From a checkpoint of a small self-supervised image encoder: trained on photos with spoken descriptions (Open Images, Localized Narratives).
Rows from block 6, named by matrix and row number. Rows with one number belong to one attention dimension. Each number is 128 + 32 x the weight over its row's rms, rounded and kept within 0 to 255. All counts start at 0. Numbers have three digits each. After the name is the row's rms in percent of the matrix's.
# v: attention value (model.blocks.6.attn.v.weight, 192x192), inputs 0-191
# proj: attention output (model.blocks.6.attn.proj.weight, 192x192, transposed), outputs 0-191
v.8 095:128089128128128140128146151128195097128157128074188128073128128142101110175128147128163089128128150171119074102095087123128195201209178106109130135136169128128151159155128145128163076205123108145109087126159128128128157128128140118136151067166145172061100128124154094128089128128132107128128176114104128106185148109128104177206128103128134118125162083128112160124146116128168128176105189131166156128110053167129128128152045128105073122119128074209191128084128078128087128105128128090128147026161034121148117121084156128128137136128112128169167128098079128082128157145114128128
v.9 106:097126113169179072128153128114124103128084156094224091091128046115128128111203086128128160128159128094123128148050152180128128128202148128099128060114147128079128128068100218139128128137160128172177128146144082152145128128128127128141112128100128068188043133102128157132120170194143142128173128128102128093128063124128155170103066052128128128069164128133201124128144183099128128083143128128147139139129186152128136128128122146079142092123128075148128128061128144153175137183139128126086169128199128128128102102121128160128114128150128097128128096077128134129068108128170128160
v.10 092:190128130096099073176128127143128174072193126128128138116118128179121064066156181178128188128128128127128128134214128177086112196115130152116128121195128128112199129084198128127128131128128153133146128102184133105058128148128108120115070116103208128195128161132128143128149056128113128128146169128128072066128128097099109128151124128132185128139162121128215123116128128065075076128128132102128128139083159133180112098134128128128111210121161099128105156128098163128103128128128156173146128091205057125128094142134128128147128128128128175128105140192193088128128128110169143097
v.11 090:171128142131129128226072128181128128123114072152128128131062123099118157150105128128065128167096117121176139207189128128128145068128128128128087115100090174128152128128073101171128128128128129128110128128214126082128164128128124128125091152010128128171095128084128142151115156128127113128105128124128128146128212135128210034132128148186046141128128084083069128123160128128128108120128128093128131147099106144180128116123136205065130191139142128128176128080088116135106090105089079128108128126128196128146128159128131128128128128102144128163128088128186111175128156055128128144
v.12 099:128157174136129128110128128131070162121169087103114128114128066128102128128128102158172138128157128057128128122098128128114137238053117057128165128177112112131141120128098149143128141128058128064128201150128128134085128113172089067128070128116128064128119128139128128157177128128121128154094128106112069128143128098122148086118102181088176128128153107043118128110128128128152114154192171028097128143141136128128128128160137130128086215128128173143022102128086128142128123164128128131128133158114123138128118093128128113165128190148128196128058070123168052128128172174128128110
v.13 104:149155196128076124140086182143128128090128128161132128128128084126093128133090085079128128084128128128128128115135128128161124174126103087102150103128067128128128052109128128128135128099195095128129128128128128128128148125125128122128137124151196114196151188128115159064106053213128128128138084117128159108082128150128200188157149128133128128171150068194136128128118142148115183092128128128128137128092130073098174107128066133128104146128128041160172128111133111098191099197088141076136106077128179128155049059159124097128128147164135124128170095191128204092128080102185128101
v.14 106:059128095128153084113128128068128140128128138092128161128130201120160131146070128097106146097089114128128067137137045155083097128137083077102128132175128030180141136136101106128097128147070137144161128128062128042128125208127136181142167159176116133128118104156151122146128120128184112047156096175080128171128086174085138128128134185139156182101065160104094128128159128137128135178128064184178122123149113128205102128154102128138128095107128128128122128203112128128133098149128089158123120053128146136138128132179084157128134144095142128135121128106118096087128128074074079128
v.15 119:128128107161128137135128097056101150122153096128128151073072115146128128166121093173106128174128101125128146118088200128097128128216148134184128128119128182155107129128047117131079128103128128146128128128108105062104136186072128128176102128128044097063121186193128145128137082128073142130128116066132176092077128083128231128128091131145170170126120092110147128128085205107144128146152128128108158038114111128104176128128180128128136128084138097128083119084128128128128128083141086130137128159113128105140107128143124128173128091182151187120174128128111175142128128128190104218
v.16 092:128123160102127169081124154134133090110080115097180153058141106128126155117134128128174127051128183161097128092063119202132100122106212223208099128085128140164128115077142128093097107124184133128128156064128186182108128096143149128160128097092122118132138181132137095127097134128128149170165124128128026128181102131091128155168062080087162128112157128109116125171128128114128156145128092130128112128159135132128137080086184153128145123160128174081136128161174144127127128168097197140128118119154121088128129128128128164033092120126121128119177128107039115128173157112140166128
v.17 107:174154073153128180128096100114055220145131204128128135128000109133117214098121105175143073137128091115128146128139118128132162107108066134111163142128194101114165128128146135110128075128083128128074167131105121128128060166091111128128084103128138158109128121120045068137128135086128128189092154130195193072128138099128106113179154100155185128177142159132114150129097111128128117128067163117128079123122128110128128128128179150212099128150161128128125128147159107155096095146145128128161135089128148145150128177081095128153157128138096086128128137152094150128128151128174112062
v.18 108:183071149128125110128128128128081120089150085128128168139037128039099125166125128166128135127167080158128128104079077128107140142128115128129124180128122128159135128103122097125160128061135116128128091128128128128142212185128081128128139169173128051128104101166127051128090128111139128128128109060132128093128120094155170128128128128155075195167128102084137168128081128121128154191137184128073128163124124153124128121213128126116128128083111199146123128128119165174175153075073121121072171139128128128132140177097083137110198116128105146145128050068174181193143150097128128160
v.19 097:128142181147128120120126128057119209128128128093128147064128109114128213128167120128056128107161149128143128119171128139082128084128102173089154111110128047061128201065110126125128114128076158128151128128106128124113128205075161191160186128197166128128128102119094128092128154096097099065173128131149161128128133128121147135192128097075162126128073104161128128133103128085142128128128128127168092097121128120137122056177153165158107153107099128153128101128185128164128074083158077185128128107175118167108128151128128168177128128128093128206097128127125169075092128040136147117
v.20 094:174133128115117128088088156128191222073207111128126112084123163079129118201090101132128100117128050147084128128165178128111077128167136143086128057128177128128128128128120136134109171175153197128128128071151130128065128125168166134128128130149055130142110128084144159169157128057074155095171158128134128152206184128128193128153149124128177050054147129118128118128154137132128150150113081120134128133089126151192154114227128128077128131110148128184128105128109084122090128128170128128140128154170128128128126140128107110160103193128147155164128128081139113146080098141154121128
v.21 076:132128118130128142190142071097133128128168136128192114135158224130132084149128128167151145180128079086128128118161091133128128128151128132164162128105073134169119068109200128080128119128164157157176087128145109139017128139128139128128103102171178092118085154112128103140128078071162083110139128128128162128142157062086185114182142076086128104107108139138128079128126128074128128127089128128089084151112166070158132128184145128148128128076128124128147112111085217153140158068128052146149123175128105128128128120125104128153159131220128056174192128159083148177110128128128126128
v.22 092:110108153128109113128052128121138157168128128128128128087128110157128128131111129109078132133128119189097128224128188148142128159181127096158095146093142069081128153109119181139079128109140128128164182131133106163128023153105093113051068105114061128157129128139132118162148111044076128129128127143128128128128147101128191087128114129113132129139069168177113151207128128128150128160159183150128128140118174189128203128131148120128128115128115139092127139064177102133153161111131126081173127128206168128128051182119128117078132088105076131128128128097100065146128128114128137219
v.23 111:017150123128124186071203128113182137128101147128128159124128110128120099105103050143152192128131180152144088128128128094128076086128153098067143154113220147201082086128128085128128137081128128157096099150128128128167159130135103128128128147128110128128128128150121114066085128169033128134140107128131128128128147126128128128128114086132101153128109119128148153072085128220189128119098150186207128159128127191128128174098085140128105135152095128128104196122119025136138090112089136128154128128128092104128170088128156105175080128151147128123144129117099173087084130083114085128
v.24 104:192128128119128150164128036160120147128222130195073125140128130172101109192155142147128128116108128043128113128091161177128128171179128112128166137072095119125165035128128123105136135121094141128154083128128148086128131128160091128157161124183177128098163158159164128128060114128089128241128115110182128116080112077128128128128128116128110159130128115061118054095106128128135090150123149125128163128128128088130128211135163112128174145128091128091163153128128118049156117171066128146167149141140118158131125128128128075128118088142125091096091117096117128108189102043119128128
proj.8 090:139104136128066062160108128126129128128138151128072140128150128142156128190175118038127128128075128128115085200182196171131083133082156128168128160128167094093144152128059092149178128116180128128128128145040059198128135150128110085147115148128123048128128128108198194128130133128146138128128121128128128126133128128153128128128141108128109062149104128130087097128150151089194052128129136118129119165128203101123150125128128151037128128113128137141128090086128140127143128128128128183094129242196128104131111128153111128128104134128053137136128126128139038179128118128124134147
proj.9 103:123089068147153153148146128174163161128128128070128128136102146128238099118133117136165128150128049134104130128128107152128128128115128130182128169165128117097128109189148201155196128132156175070144128136128158170118150046110128143100128128080141140128179128121128110128128141128092128128128093092087128128128163167128128107114128128128128113153128113131097128128148128164199128128098133046066138065150128076119097087092151069048128128201128122094128137128128128128161128128176152060149118116128128108115136128116167155122154157041128128128195090181123128216110204128041105091
proj.10 110:077128018128128128078128102128093128173120123083138133084128175128128128174134086101128128128134090136150187242028128128084112128128087175126128158128059084128225130143123096107107155128128091099128140111128091148128128137179128160028128149096165091109119113122128145119066179115145128066108108146151128145118128128208158083128124165083090128161104078099128143128128102164133088128099082121101130129128161091192128137163143161128128096128128128088094144134152128174141156101077128128152128055146200133135171131128128128162173133108128128128154122122095147174134161090086128162
proj.11 094:079128128139212135128124128175128126128128149128143128103113168132105128128106128055165075215114128096104183091093125143116153136107079128128232132152128128199113088097153050141141149167130128139120128166122162224159169087136101162089212084212155128119139098128052155105128088093128128128159128128135069147128128117111023159115102194182110128118159128097105130099131108128128073121151167128106140128144128090128119135154128139134128120106124128128113142075145102138215128138117128173101128128128128186134128128148128154128128152148154175156057117128128116099049128128118109167
proj.12 106:091128128106104146185128128087126128110068128052135107138133128103040128128031100128087142128128165128061124169078076126121128133154111128197128080128128211149079208097185151112128098128158124128128146089129148142128138162115220126072097128128131166128140128128034102125065158183128103128089099128128162118062121149128126128128102095139057161128128128135175114203137096187107178128128129143128128128107136174114128149063103137128128128107128148101131128118070151114145179124128130128128184109131157088128177109128154161145128090113128054119156144122054128128155152104092095128
proj.13 104:140119056128128099116149107128128128160105067033103128086128151154087133128142178128143173120128141128175128153128132172064080080128107117143102141089068128070128128113128143101108177094069113063209128128128220102113104114086128101128136128128128128082154128128128128153128184128122119114128150088107201204162068109128128185114173128137148137131048168134164137090128128126083124134155121127160137128142112119150128128128117105086128180104128207128128128163128128174070109128128128128128128081106155087128155208118128165128128162128128207121138128158089097128201128212196128100
proj.14 102:168128086128128114092102133170094128089085106142096128128117117126130133128064079185104125080107167164169112063139128118255164149162107104128151128126138128079146101173168083128103128135128097135134165120128128107115128093128128128062127128117122072141128128128157097164115153094130128138134091128128135070128180107146111134196118079105133120128085128102167137128079128128136144128128161128165128170128128109124178128128086206127128128157113193140128095089224139146096178139146128158091147133128061045116169160059128139201181096188095075128128199192128151128129128107160128111
proj.15 118:128131137128125128115199099128206128133128128128128107169186108121082099053098133159146175128111128106128101128128120128098194128067135091156099105128128128155164140171142173167172123123128100128039130166179177113183118128142128163140109128128154114128147109128170128129133128088074175128128169128097102137090082154128128165136128168074099128128062130139128137098130151142175103128132169239097111128128122098128128106154048110128128107163128186080117197183084128034190176174128141128139171166110128121128128045074120191133128081112166122109115072128153128085102126149128128129
proj.16 096:128159128128128107128128128145145128128115130166194170168092102107234077092128150095128120167128108106145128067132127128170128120124165105062104083151130098128051128122128128128149128101170143130128128163150108140128128184128126072146080128137171128118085128042188119114151128130218125107128066167128128107164085131129128178090120128112118128114128154128178152120128103128148192137055097130165194104128097135114116128128148087128135113099110058179066128128074089128092152128135082118092133073133157136128184128128128059186146128146072128084094100165234095113133162128069113111
proj.17 105:060197128135099141156128128150152071141091098128147128128188171128147106114128128117133213128128101181187184128119172101168128177128139112129132092124092133201162128175128105128110188161128128127161128087104128123160127128128128132061139119128062125140115150072088157128160070178106096135128148128114128128128093104235147133101128151098137101128162128103112076128128131136128128128098225140152133135128161217128147075061128070064128100175128152128170128128136136054129061131085128107073113128119154166128128111128128159128103118128132128123128120076128080134117088084128059208
proj.18 105:158162157199137137186124147128159148128110137078179128154194128218136128098128126093126128198082132090114075141128154171171138117053135093192128118128167128141128183164128099128045098208090169139046144128059129128095153128128246128128085128139150128195113128162082128086098128139083092144148128128128128104128090087113075085128128171125128056136097072132096128128105090151166045128128128185129128132089128128091128128135128085157084160128083170094059173111109128140138128128128128128172128124103117137128128075128128128128128128128128153171128112124128128108114156128146128136
proj.19 099:128045065158128103128177106150130128095151128138122188128107128134136059066128195113177126110096128128195162108117026090163205143124121120140128128154108193104165034158128095128180124099128117119155164128128128156150070128223128152079079133128072066104128182174133128182134137094127132091133128128128137134101140114128159189128115191128095044121128091128100130128128128118128148122105083128128128111163099142098141116128128172128128122128100128128129116128225111108151128155128162040136136128097137128123128111101128118091105085128097128033177158109128140130128134152135144128
proj.20 096:137095128128128148080096136102134122155109128197128128190132128186082137173185136159136128128128128128146096105032064102128178135128161086203128124133194119138174126114135128128128128160128135203162184128139072171158132182108128212101092128096122099183128158166151174079112157109210101128128121082100128121098067118128128128126128128128128104151128115086144175106091105120173149156137128099138082128208128128105151159128128139066139104128169125074127206078178088104128128137146083140138128128106171128074128081128110131181167114207117079128128124128137128075128183116128108168
proj.21 088:153104115128164092123080128123128128128158128189103174131128075204112128088121111110072149183096136143165111128104128190094128128115191123153142099141128128128148095178134128128105145070067097128122111128144140128132108160121131174089096128128124075128109111181128072152128138128145128162128139126155135112128141144128104128100152163024128160084128063096016128116111112158128068102071128128163063130150171098110132199132104139128067143067079128128123158128171062128128073116080141128128097128074128178127203043071128130096128194122180128128153128128172151123128126132159146169
proj.22 098:128111132161073128101162146128197071128140146128122124121128205120080128076139188113128086100104075149111143052132146132092128141128189117128117123137214128227145128060121128151118167128183141117076101133153177140142136116132144113143143104203168156128128128146128111075084160128079143148113128135128080174128139183128143195128128134109126095156203125107128186125107110162183106143192163136101109111082144118101096086133137128078128057140108104128171163128127167076131098128128124115141162143102128128123164128128074191220124130148128122099155128128145098126048128122065099160
proj.23 114:227121128128128115119138128105128142069167111104094090167128140128100095145128128131158128084137157127087065128139159120177177128128071102124110104109106128104206205128103128178115056110128128128138143128141176037102119076089074128128177128124128138110145140139165191128171122071128168128128116128073195128212128128049206128151128113107172087128128128128146110128128128131131131179132084128102128163138089144103128128137111122177104128114115119128128108081128196133098128097133144102090104128077170100128061128128050103149128114128130154163128145128155078195128104150231158123
proj.24 098:158128128154135088144159103069169121165155203173106206143128176128093128142151128128110142196128128197128096132132081118128128082128144128092054102128113128181129138161154067142141122125128128128078148250117116110161224109089091076128079128128089157156148098128153048128093099137079136128160128149128128142128035128128128128141132160128128142103128179184115128087169133128128092105128128128130128113133067139154236128149128169148139130080128141105116106128086128128080119123149128190158128128128208128134101142176104119082119128121128128179128128167161045121128128125128128128