config.toml
model = "self-supervised image encoder"
dataset = "photos with spoken descriptions (Open Images, Localized Narratives)"
train_examples = 101725
image_size = 48
crop_scale_min = 0.3
horizontal_flip = true
color_jitter = 0.6
method = "simclr"
arch = "pvt"
norm = "layernorm"
norm_position = "pre"
activation = "swiglu"
mlp_ratio = 2.67
head_dim = 64
fused_qkv = true
qk_norm = true
parallel_block = false
inner_norm = false
drop_path = 0.15
patch_size = [2, 2]
depths = [2, 2, 3, 2]
widths = [48, 96, 192, 384]
projector_hidden = 512
projector_out = 256
projector_hidden_layers = 2
temperature = 0.2
init = "orthogonal"
residual_init = "scaled_by_depth"
optimizer = "muon"
muon_scale = "match_rms_adamw"
lr = 0.0025
momentum = 0.95
nesterov = true
orthogonalizer = "polar_express"
adamw_lr_other_params = 0.0018
magnitude_pruning = 0.3
steps = 6100
batch_size = 256
epochs = 15.4
lr_schedule = "wsd_sqrt"
decay_fraction = 0.3
final_lr_fraction = 0.01
warmup_steps = 610
weight_decay = 0.2
adamw_weight_decay_other_params = 0.05
Rows from block 2, named by matrix and row number. Each number is 50 + 15 x the weight over its row's rms, rounded and kept within 0 to 99. All counts start at 0. After the name is the row's rms in percent of the matrix's.
# dw: MLP depthwise 3x3 conv (model.blocks.2.mlp.dw.weight, 256x1x3x3, trained with AdamW), a 3x3 kernel
dw.0 095:55 48 61 53 17 45 48 77 48
dw.1 096:53 50 46 67 19 77 51 52 50
dw.2 122:62 58 55 79 65 48 70 64 63
dw.3 079:52 35 51 54 20 72 53 30 56
dw.4 066:42 19 35 43 26 42 44 55 59
dw.5 121:50 52 64 65 63 65 66 69 74
dw.6 096:42 31 35 42 28 55 25 38 43
dw.7 063:50 46 48 23 84 38 52 49 50
dw.8 081:50 47 47 37 16 29 48 34 49
dw.9 070:44 12 41 55 64 57 53 62 53
dw.10 135:42 14 35 47 33 41 48 49 60
dw.11 192:69 72 69 60 71 66 53 53 53
dw.12 123:41 36 26 50 41 24 46 35 38
dw.13 165:29 21 39 49 38 32 40 45 45
dw.14 175:47 21 72 36 39 54 39 34 51
dw.15 082:65 84 54 62 59 48 43 38 36
dw.16 109:38 16 32 56 46 41 64 59 49
dw.17 091:57 81 56 67 41 72 58 56 51
dw.18 137:34 54 42 44 79 51 39 76 45
dw.19 086:48 21 47 42 73 60 46 70 52
dw.20 081:46 78 58 67 56 77 53 54 58
dw.21 092:63 48 44 54 74 55 26 28 37
dw.22 075:55 55 54 57 69 62 34 20 35
dw.23 066:53 49 53 50 10 68 55 60 52
dw.24 091:51 46 50 27 21 68 49 33 51
dw.25 072:64 63 63 56 41 59 39 17 41
dw.26 087:40 48 46 45 51 37 26 27 26
dw.27 146:56 37 28 51 53 24 44 33 31
dw.28 076:45 58 57 16 63 62 32 44 41
dw.29 065:53 56 53 55 93 52 53 54 57
dw.30 109:66 73 53 79 68 48 60 51 47
dw.31 085:49 26 51 43 15 59 54 58 47
dw.32 075:59 46 47 92 51 49 61 52 50
dw.33 084:52 38 50 29 46 22 54 25 54
dw.34 119:68 76 67 59 66 46 59 65 57
dw.35 071:51 55 53 53 94 49 52 55 57
dw.36 074:58 74 69 53 47 67 32 30 49
dw.37 100:44 54 47 42 89 69 46 50 44
dw.38 083:47 35 42 28 29 36 46 29 39
dw.39 098:46 42 43 52 49 45 63 82 76
dw.40 082:43 71 44 49 85 33 48 50 50
dw.41 099:50 58 53 75 46 83 58 42 59
dw.42 082:30 33 48 36 45 46 28 32 33
dw.43 151:40 44 33 35 42 34 30 34 30
dw.44 090:52 49 47 20 51 82 54 44 46
dw.45 091:53 64 62 67 77 72 39 59 49
dw.46 081:54 76 66 46 53 54 57 78 64
dw.47 076:53 52 49 23 86 46 50 50 49
dw.48 115:77 65 65 72 59 61 64 50 51
dw.49 076:41 46 43 72 82 65 40 48 43
dw.50 071:43 33 57 34 86 53 57 53 44
dw.51 063:45 36 20 64 58 47 62 72 56
dw.52 067:60 48 45 52 13 39 49 66 38
dw.53 127:46 46 46 42 88 31 49 61 49
dw.54 062:20 49 42 37 73 55 40 59 60
dw.55 139:44 37 31 51 54 27 39 26 36
dw.56 049:42 19 54 26 40 41 45 37 54
dw.57 086:67 86 58 50 55 44 46 33 47
dw.58 127:44 41 44 34 29 24 39 33 39
dw.59 096:50 43 50 54 50 41 58 92 53
dw.60 075:47 71 49 58 87 58 46 58 46
dw.61 068:45 35 47 40 43 17 40 31 40
dw.62 143:52 68 67 50 22 66 41 38 38
dw.63 066:48 36 47 31 16 36 51 40 47
dw.64 080:52 50 19 54 52 19 56 43 52
dw.65 060:47 58 45 81 59 74 45 65 43
dw.66 085:56 27 53 38 40 44 46 16 48
dw.67 091:58 64 60 35 67 80 53 57 64
dw.68 095:76 72 59 71 44 53 67 46 53
dw.69 061:52 70 51 31 28 37 53 74 52
dw.70 075:48 49 49 40 92 41 46 49 46
dw.71 071:65 52 39 65 50 24 74 52 37
dw.72 054:51 59 52 66 87 63 51 59 55
dw.73 049:50 72 74 43 56 77 43 54 59
dw.74 062:42 26 43 45 49 47 55 83 63
dw.75 080:50 37 51 46 14 37 52 69 53
dw.76 130:67 57 42 78 58 35 69 54 37
dw.77 063:56 52 57 18 24 35 58 50 49
dw.78 061:79 62 55 70 58 35 52 42 33
dw.79 076:48 40 50 47 93 45 50 48 50
dw.80 092:51 50 45 50 63 92 54 52 47
dw.81 094:62 62 62 70 60 58 68 75 58
dw.82 069:55 56 47 72 54 12 53 49 49
dw.83 103:43 25 30 52 32 46 36 31 41
dw.84 086:51 69 49 52 15 53 50 70 48
dw.85 081:49 52 48 25 76 24 49 53 48
dw.86 101:25 37 30 45 58 54 55 69 69
dw.87 060:29 35 44 27 44 48 30 32 45
dw.88 096:50 44 45 64 62 88 50 35 50
dw.89 100:79 58 68 63 52 36 65 60 58
dw.90 070:32 20 27 50 59 50 58 59 58
dw.91 142:39 35 30 34 32 35 43 34 37
dw.92 069:51 62 49 86 62 69 52 58 50
dw.93 064:52 60 51 61 10 57 51 61 51
dw.94 074:36 51 69 25 46 70 37 45 66
dw.95 122:57 74 62 41 36 40 31 29 42
dw.96 062:49 39 52 57 32 86 50 35 53
dw.97 084:44 41 77 43 44 66 44 39 77
dw.98 109:30 37 47 29 42 34 28 40 40
dw.99 163:33 29 34 38 36 33 36 39 41
dw.100 110:32 40 36 45 30 41 27 46 31
dw.101 055:24 24 38 41 35 42 58 47 61
dw.102 064:30 43 32 34 51 42 31 44 27
dw.103 101:51 50 52 47 57 94 49 48 49
dw.104 190:53 56 55 54 83 75 58 51 62
dw.105 065:52 29 50 43 14 39 49 42 46
dw.106 168:31 51 61 35 46 46 29 25 36
dw.107 093:31 17 52 43 40 56 52 69 51
dw.108 251:60 64 61 56 81 66 54 65 63
dw.109 149:48 51 25 43 70 39 43 57 23
dw.110 066:50 41 48 26 14 44 52 46 49
dw.111 082:64 68 68 70 53 61 68 61 64
dw.112 085:41 65 56 29 62 24 49 69 58
dw.113 064:56 62 54 47 28 41 73 55 77
dw.114 073:43 75 43 65 63 57 48 79 44
dw.115 160:31 29 42 32 47 42 28 35 41
dw.116 046:55 62 57 76 79 61 53 62 58
dw.117 063:51 44 48 36 91 45 51 43 51
dw.118 204:56 65 69 43 64 68 58 69 71
dw.119 101:52 48 58 39 36 42 20 29 34
dw.120 097:51 74 78 51 69 63 39 47 55
dw.121 141:72 65 56 79 68 58 59 48 52
dw.122 108:40 17 44 48 43 27 48 61 44
dw.123 081:57 51 60 41 11 42 60 55 56
dw.124 050:49 44 51 35 10 36 50 48 47
dw.125 056:56 79 66 42 38 50 39 28 42
dw.126 075:57 73 42 52 25 65 60 70 57
dw.127 087:49 34 48 41 90 43 48 54 47
dw.128 146:47 28 19 54 53 31 43 42 42
dw.129 078:50 63 51 68 61 79 48 70 63
dw.130 083:63 77 51 45 31 36 46 27 47
dw.131 073:55 58 54 46 09 50 53 62 54
dw.132 181:35 27 37 37 47 43 36 27 41
dw.133 150:70 49 47 73 24 39 64 59 52
dw.134 057:32 42 43 28 75 46 35 37 42
dw.135 092:49 39 51 50 90 34 47 50 46
dw.136 080:48 49 26 45 63 20 52 55 33
dw.137 117:48 38 48 36 18 32 38 38 44
dw.138 156:39 38 58 43 18 51 38 29 46
dw.139 076:50 60 49 60 70 50 47 13 54
dw.140 065:59 68 59 68 26 70 60 42 58
dw.141 077:57 46 48 62 63 68 34 27 27
dw.142 071:50 48 49 46 94 45 47 48 48
dw.143 074:52 48 48 92 49 40 60 52 46
dw.144 069:42 62 73 21 42 64 46 38 55
dw.145 154:29 61 38 64 25 53 69 50 60
dw.146 101:38 58 58 17 55 47 48 71 65
dw.147 125:78 69 60 63 71 49 58 59 47
dw.148 067:48 49 56 21 36 79 46 56 55
dw.149 068:62 70 59 55 55 46 41 15 43
dw.150 118:50 48 54 45 70 43 53 14 64
dw.151 074:59 32 53 83 36 63 53 37 47
dw.152 092:63 49 42 18 44 76 56 46 52
dw.153 080:53 55 53 68 90 54 55 54 54
dw.154 121:72 52 32 65 50 32 69 41 36
dw.155 108:60 70 53 73 48 58 64 76 56
dw.156 073:52 26 47 47 88 50 48 46 49
dw.157 101:68 69 56 69 58 33 66 64 39
dw.158 071:55 60 49 77 56 75 58 67 63
dw.159 159:60 67 64 33 38 42 66 69 69
dw.160 113:45 45 55 26 34 28 45 25 45
dw.161 084:44 36 48 57 34 43 60 79 72
dw.162 081:51 40 61 59 23 47 49 81 48
dw.163 092:41 36 34 39 27 29 48 35 40
dw.164 075:41 51 57 41 48 65 56 62 88
dw.165 077:58 55 57 66 86 48 41 63 58
dw.166 086:36 44 58 26 44 77 34 44 60
dw.167 061:46 38 51 52 46 54 50 07 49
dw.168 067:51 39 59 41 34 64 73 69 71
dw.169 144:52 64 52 46 15 50 53 74 50
dw.170 114:47 43 54 48 86 26 53 41 48
dw.171 084:47 77 48 51 15 55 53 47 53
dw.172 091:53 28 54 60 14 59 53 52 55
dw.173 089:54 84 67 48 38 32 47 45 47
dw.174 086:55 27 51 60 26 33 56 71 50
dw.175 066:41 62 43 45 84 59 45 32 40
dw.176 068:52 33 53 40 13 41 54 39 51
dw.177 059:44 51 39 73 79 45 58 66 37
dw.178 098:37 33 31 60 48 37 71 73 50
dw.179 085:60 56 46 40 24 44 35 23 40
dw.180 077:50 54 46 73 73 77 40 49 40
dw.181 202:40 40 40 35 22 31 44 44 34
dw.182 114:70 43 54 70 58 71 66 56 69
dw.183 149:61 56 68 59 59 69 60 72 71
dw.184 071:47 43 50 50 94 45 48 45 50
dw.185 063:55 47 54 51 56 27 34 19 37
dw.186 064:30 25 35 33 48 31 38 47 49
dw.187 098:55 41 53 57 09 60 53 42 51
dw.188 086:58 31 47 53 22 28 46 33 53
dw.189 129:44 37 37 47 16 34 52 37 45
dw.190 068:42 79 46 81 41 47 53 47 45
dw.191 074:52 46 56 49 07 46 50 44 56
dw.192 089:45 37 33 44 60 31 34 30 29
dw.193 160:50 13 48 60 70 56 60 45 48
dw.194 087:50 36 48 52 20 51 59 77 59
dw.195 072:56 55 45 57 84 55 62 74 54
dw.196 080:52 45 49 49 74 52 53 13 50
dw.197 104:53 40 51 64 21 59 53 22 55
dw.198 074:46 46 47 42 93 45 47 44 47
dw.199 083:64 72 69 64 48 63 61 67 65
dw.200 077:40 71 52 76 25 43 51 40 50
dw.201 094:54 42 52 19 32 37 41 30 49
dw.202 082:52 52 52 46 22 57 50 84 46
dw.203 059:50 33 47 45 12 41 55 38 48
dw.204 063:41 39 35 38 26 24 47 36 46
dw.205 109:48 54 47 49 06 55 50 48 50
dw.206 073:53 29 46 30 45 33 44 22 51
dw.207 107:31 62 58 27 65 55 27 59 49
dw.208 059:36 47 34 53 70 38 34 28 34
dw.209 071:53 80 52 57 53 55 39 20 42
dw.210 100:47 57 54 51 06 53 50 54 54
dw.211 060:44 47 56 34 54 90 44 47 55
dw.212 076:49 66 50 58 10 60 53 52 52
dw.213 079:44 90 53 53 67 54 50 54 48
dw.214 090:48 33 35 61 26 31 53 33 36
dw.215 089:49 41 53 62 16 64 55 33 61
dw.216 148:40 34 37 36 36 33 38 33 31
dw.217 081:52 58 52 46 09 47 55 62 59
dw.218 086:48 71 68 59 72 65 49 70 58
dw.219 062:52 48 54 31 38 19 45 27 48
dw.220 077:37 33 41 43 48 40 41 17 36
dw.221 060:51 67 48 51 90 50 49 62 51
dw.222 070:55 35 51 70 24 46 40 74 53
dw.223 140:39 74 41 51 75 33 54 68 52
dw.224 073:49 43 49 42 93 42 49 46 50
dw.225 100:64 72 51 68 65 52 62 75 55
dw.226 092:48 76 49 51 14 52 51 52 51
dw.227 138:32 33 19 45 55 42 50 68 54
dw.228 097:47 36 40 41 23 21 55 44 51
dw.229 134:59 64 54 28 31 28 58 68 53
dw.230 077:53 41 54 41 12 39 56 36 54
dw.231 074:53 39 59 40 17 33 61 49 64
dw.232 132:40 75 50 28 67 35 44 67 48
dw.233 067:48 40 51 48 92 48 49 39 50
dw.234 111:49 45 46 77 79 65 58 61 54
dw.235 098:65 61 55 82 47 54 74 55 45
dw.236 056:49 60 36 59 61 20 37 45 29
dw.237 124:47 59 48 35 53 46 32 35 16
dw.238 075:51 48 53 46 75 14 51 44 56
dw.239 169:42 64 54 39 76 61 55 77 58
dw.240 068:54 61 53 63 85 67 52 64 52
dw.241 055:67 56 70 45 23 49 65 53 68
dw.242 075:47 40 48 44 93 46 49 47 49
dw.243 097:54 62 49 51 39 51 47 91 47
dw.244 132:64 70 66 72 48 66 57 50 69
dw.245 089:51 79 56 43 79 59 46 54 39
dw.246 119:55 59 60 45 12 34 54 42 53
dw.247 175:38 67 67 28 52 71 38 36 51
dw.248 067:51 43 48 47 06 52 55 48 47
dw.249 181:75 74 54 63 63 54 63 67 55
dw.250 090:37 45 45 28 32 41 30 30 40
dw.251 095:57 56 54 65 59 60 64 83 67
dw.252 081:50 50 48 28 65 52 80 30 52
dw.253 113:48 28 46 46 30 44 43 20 40
dw.254 109:42 51 69 50 28 71 38 61 70
dw.255 126:64 78 69 38 45 59 31 41 50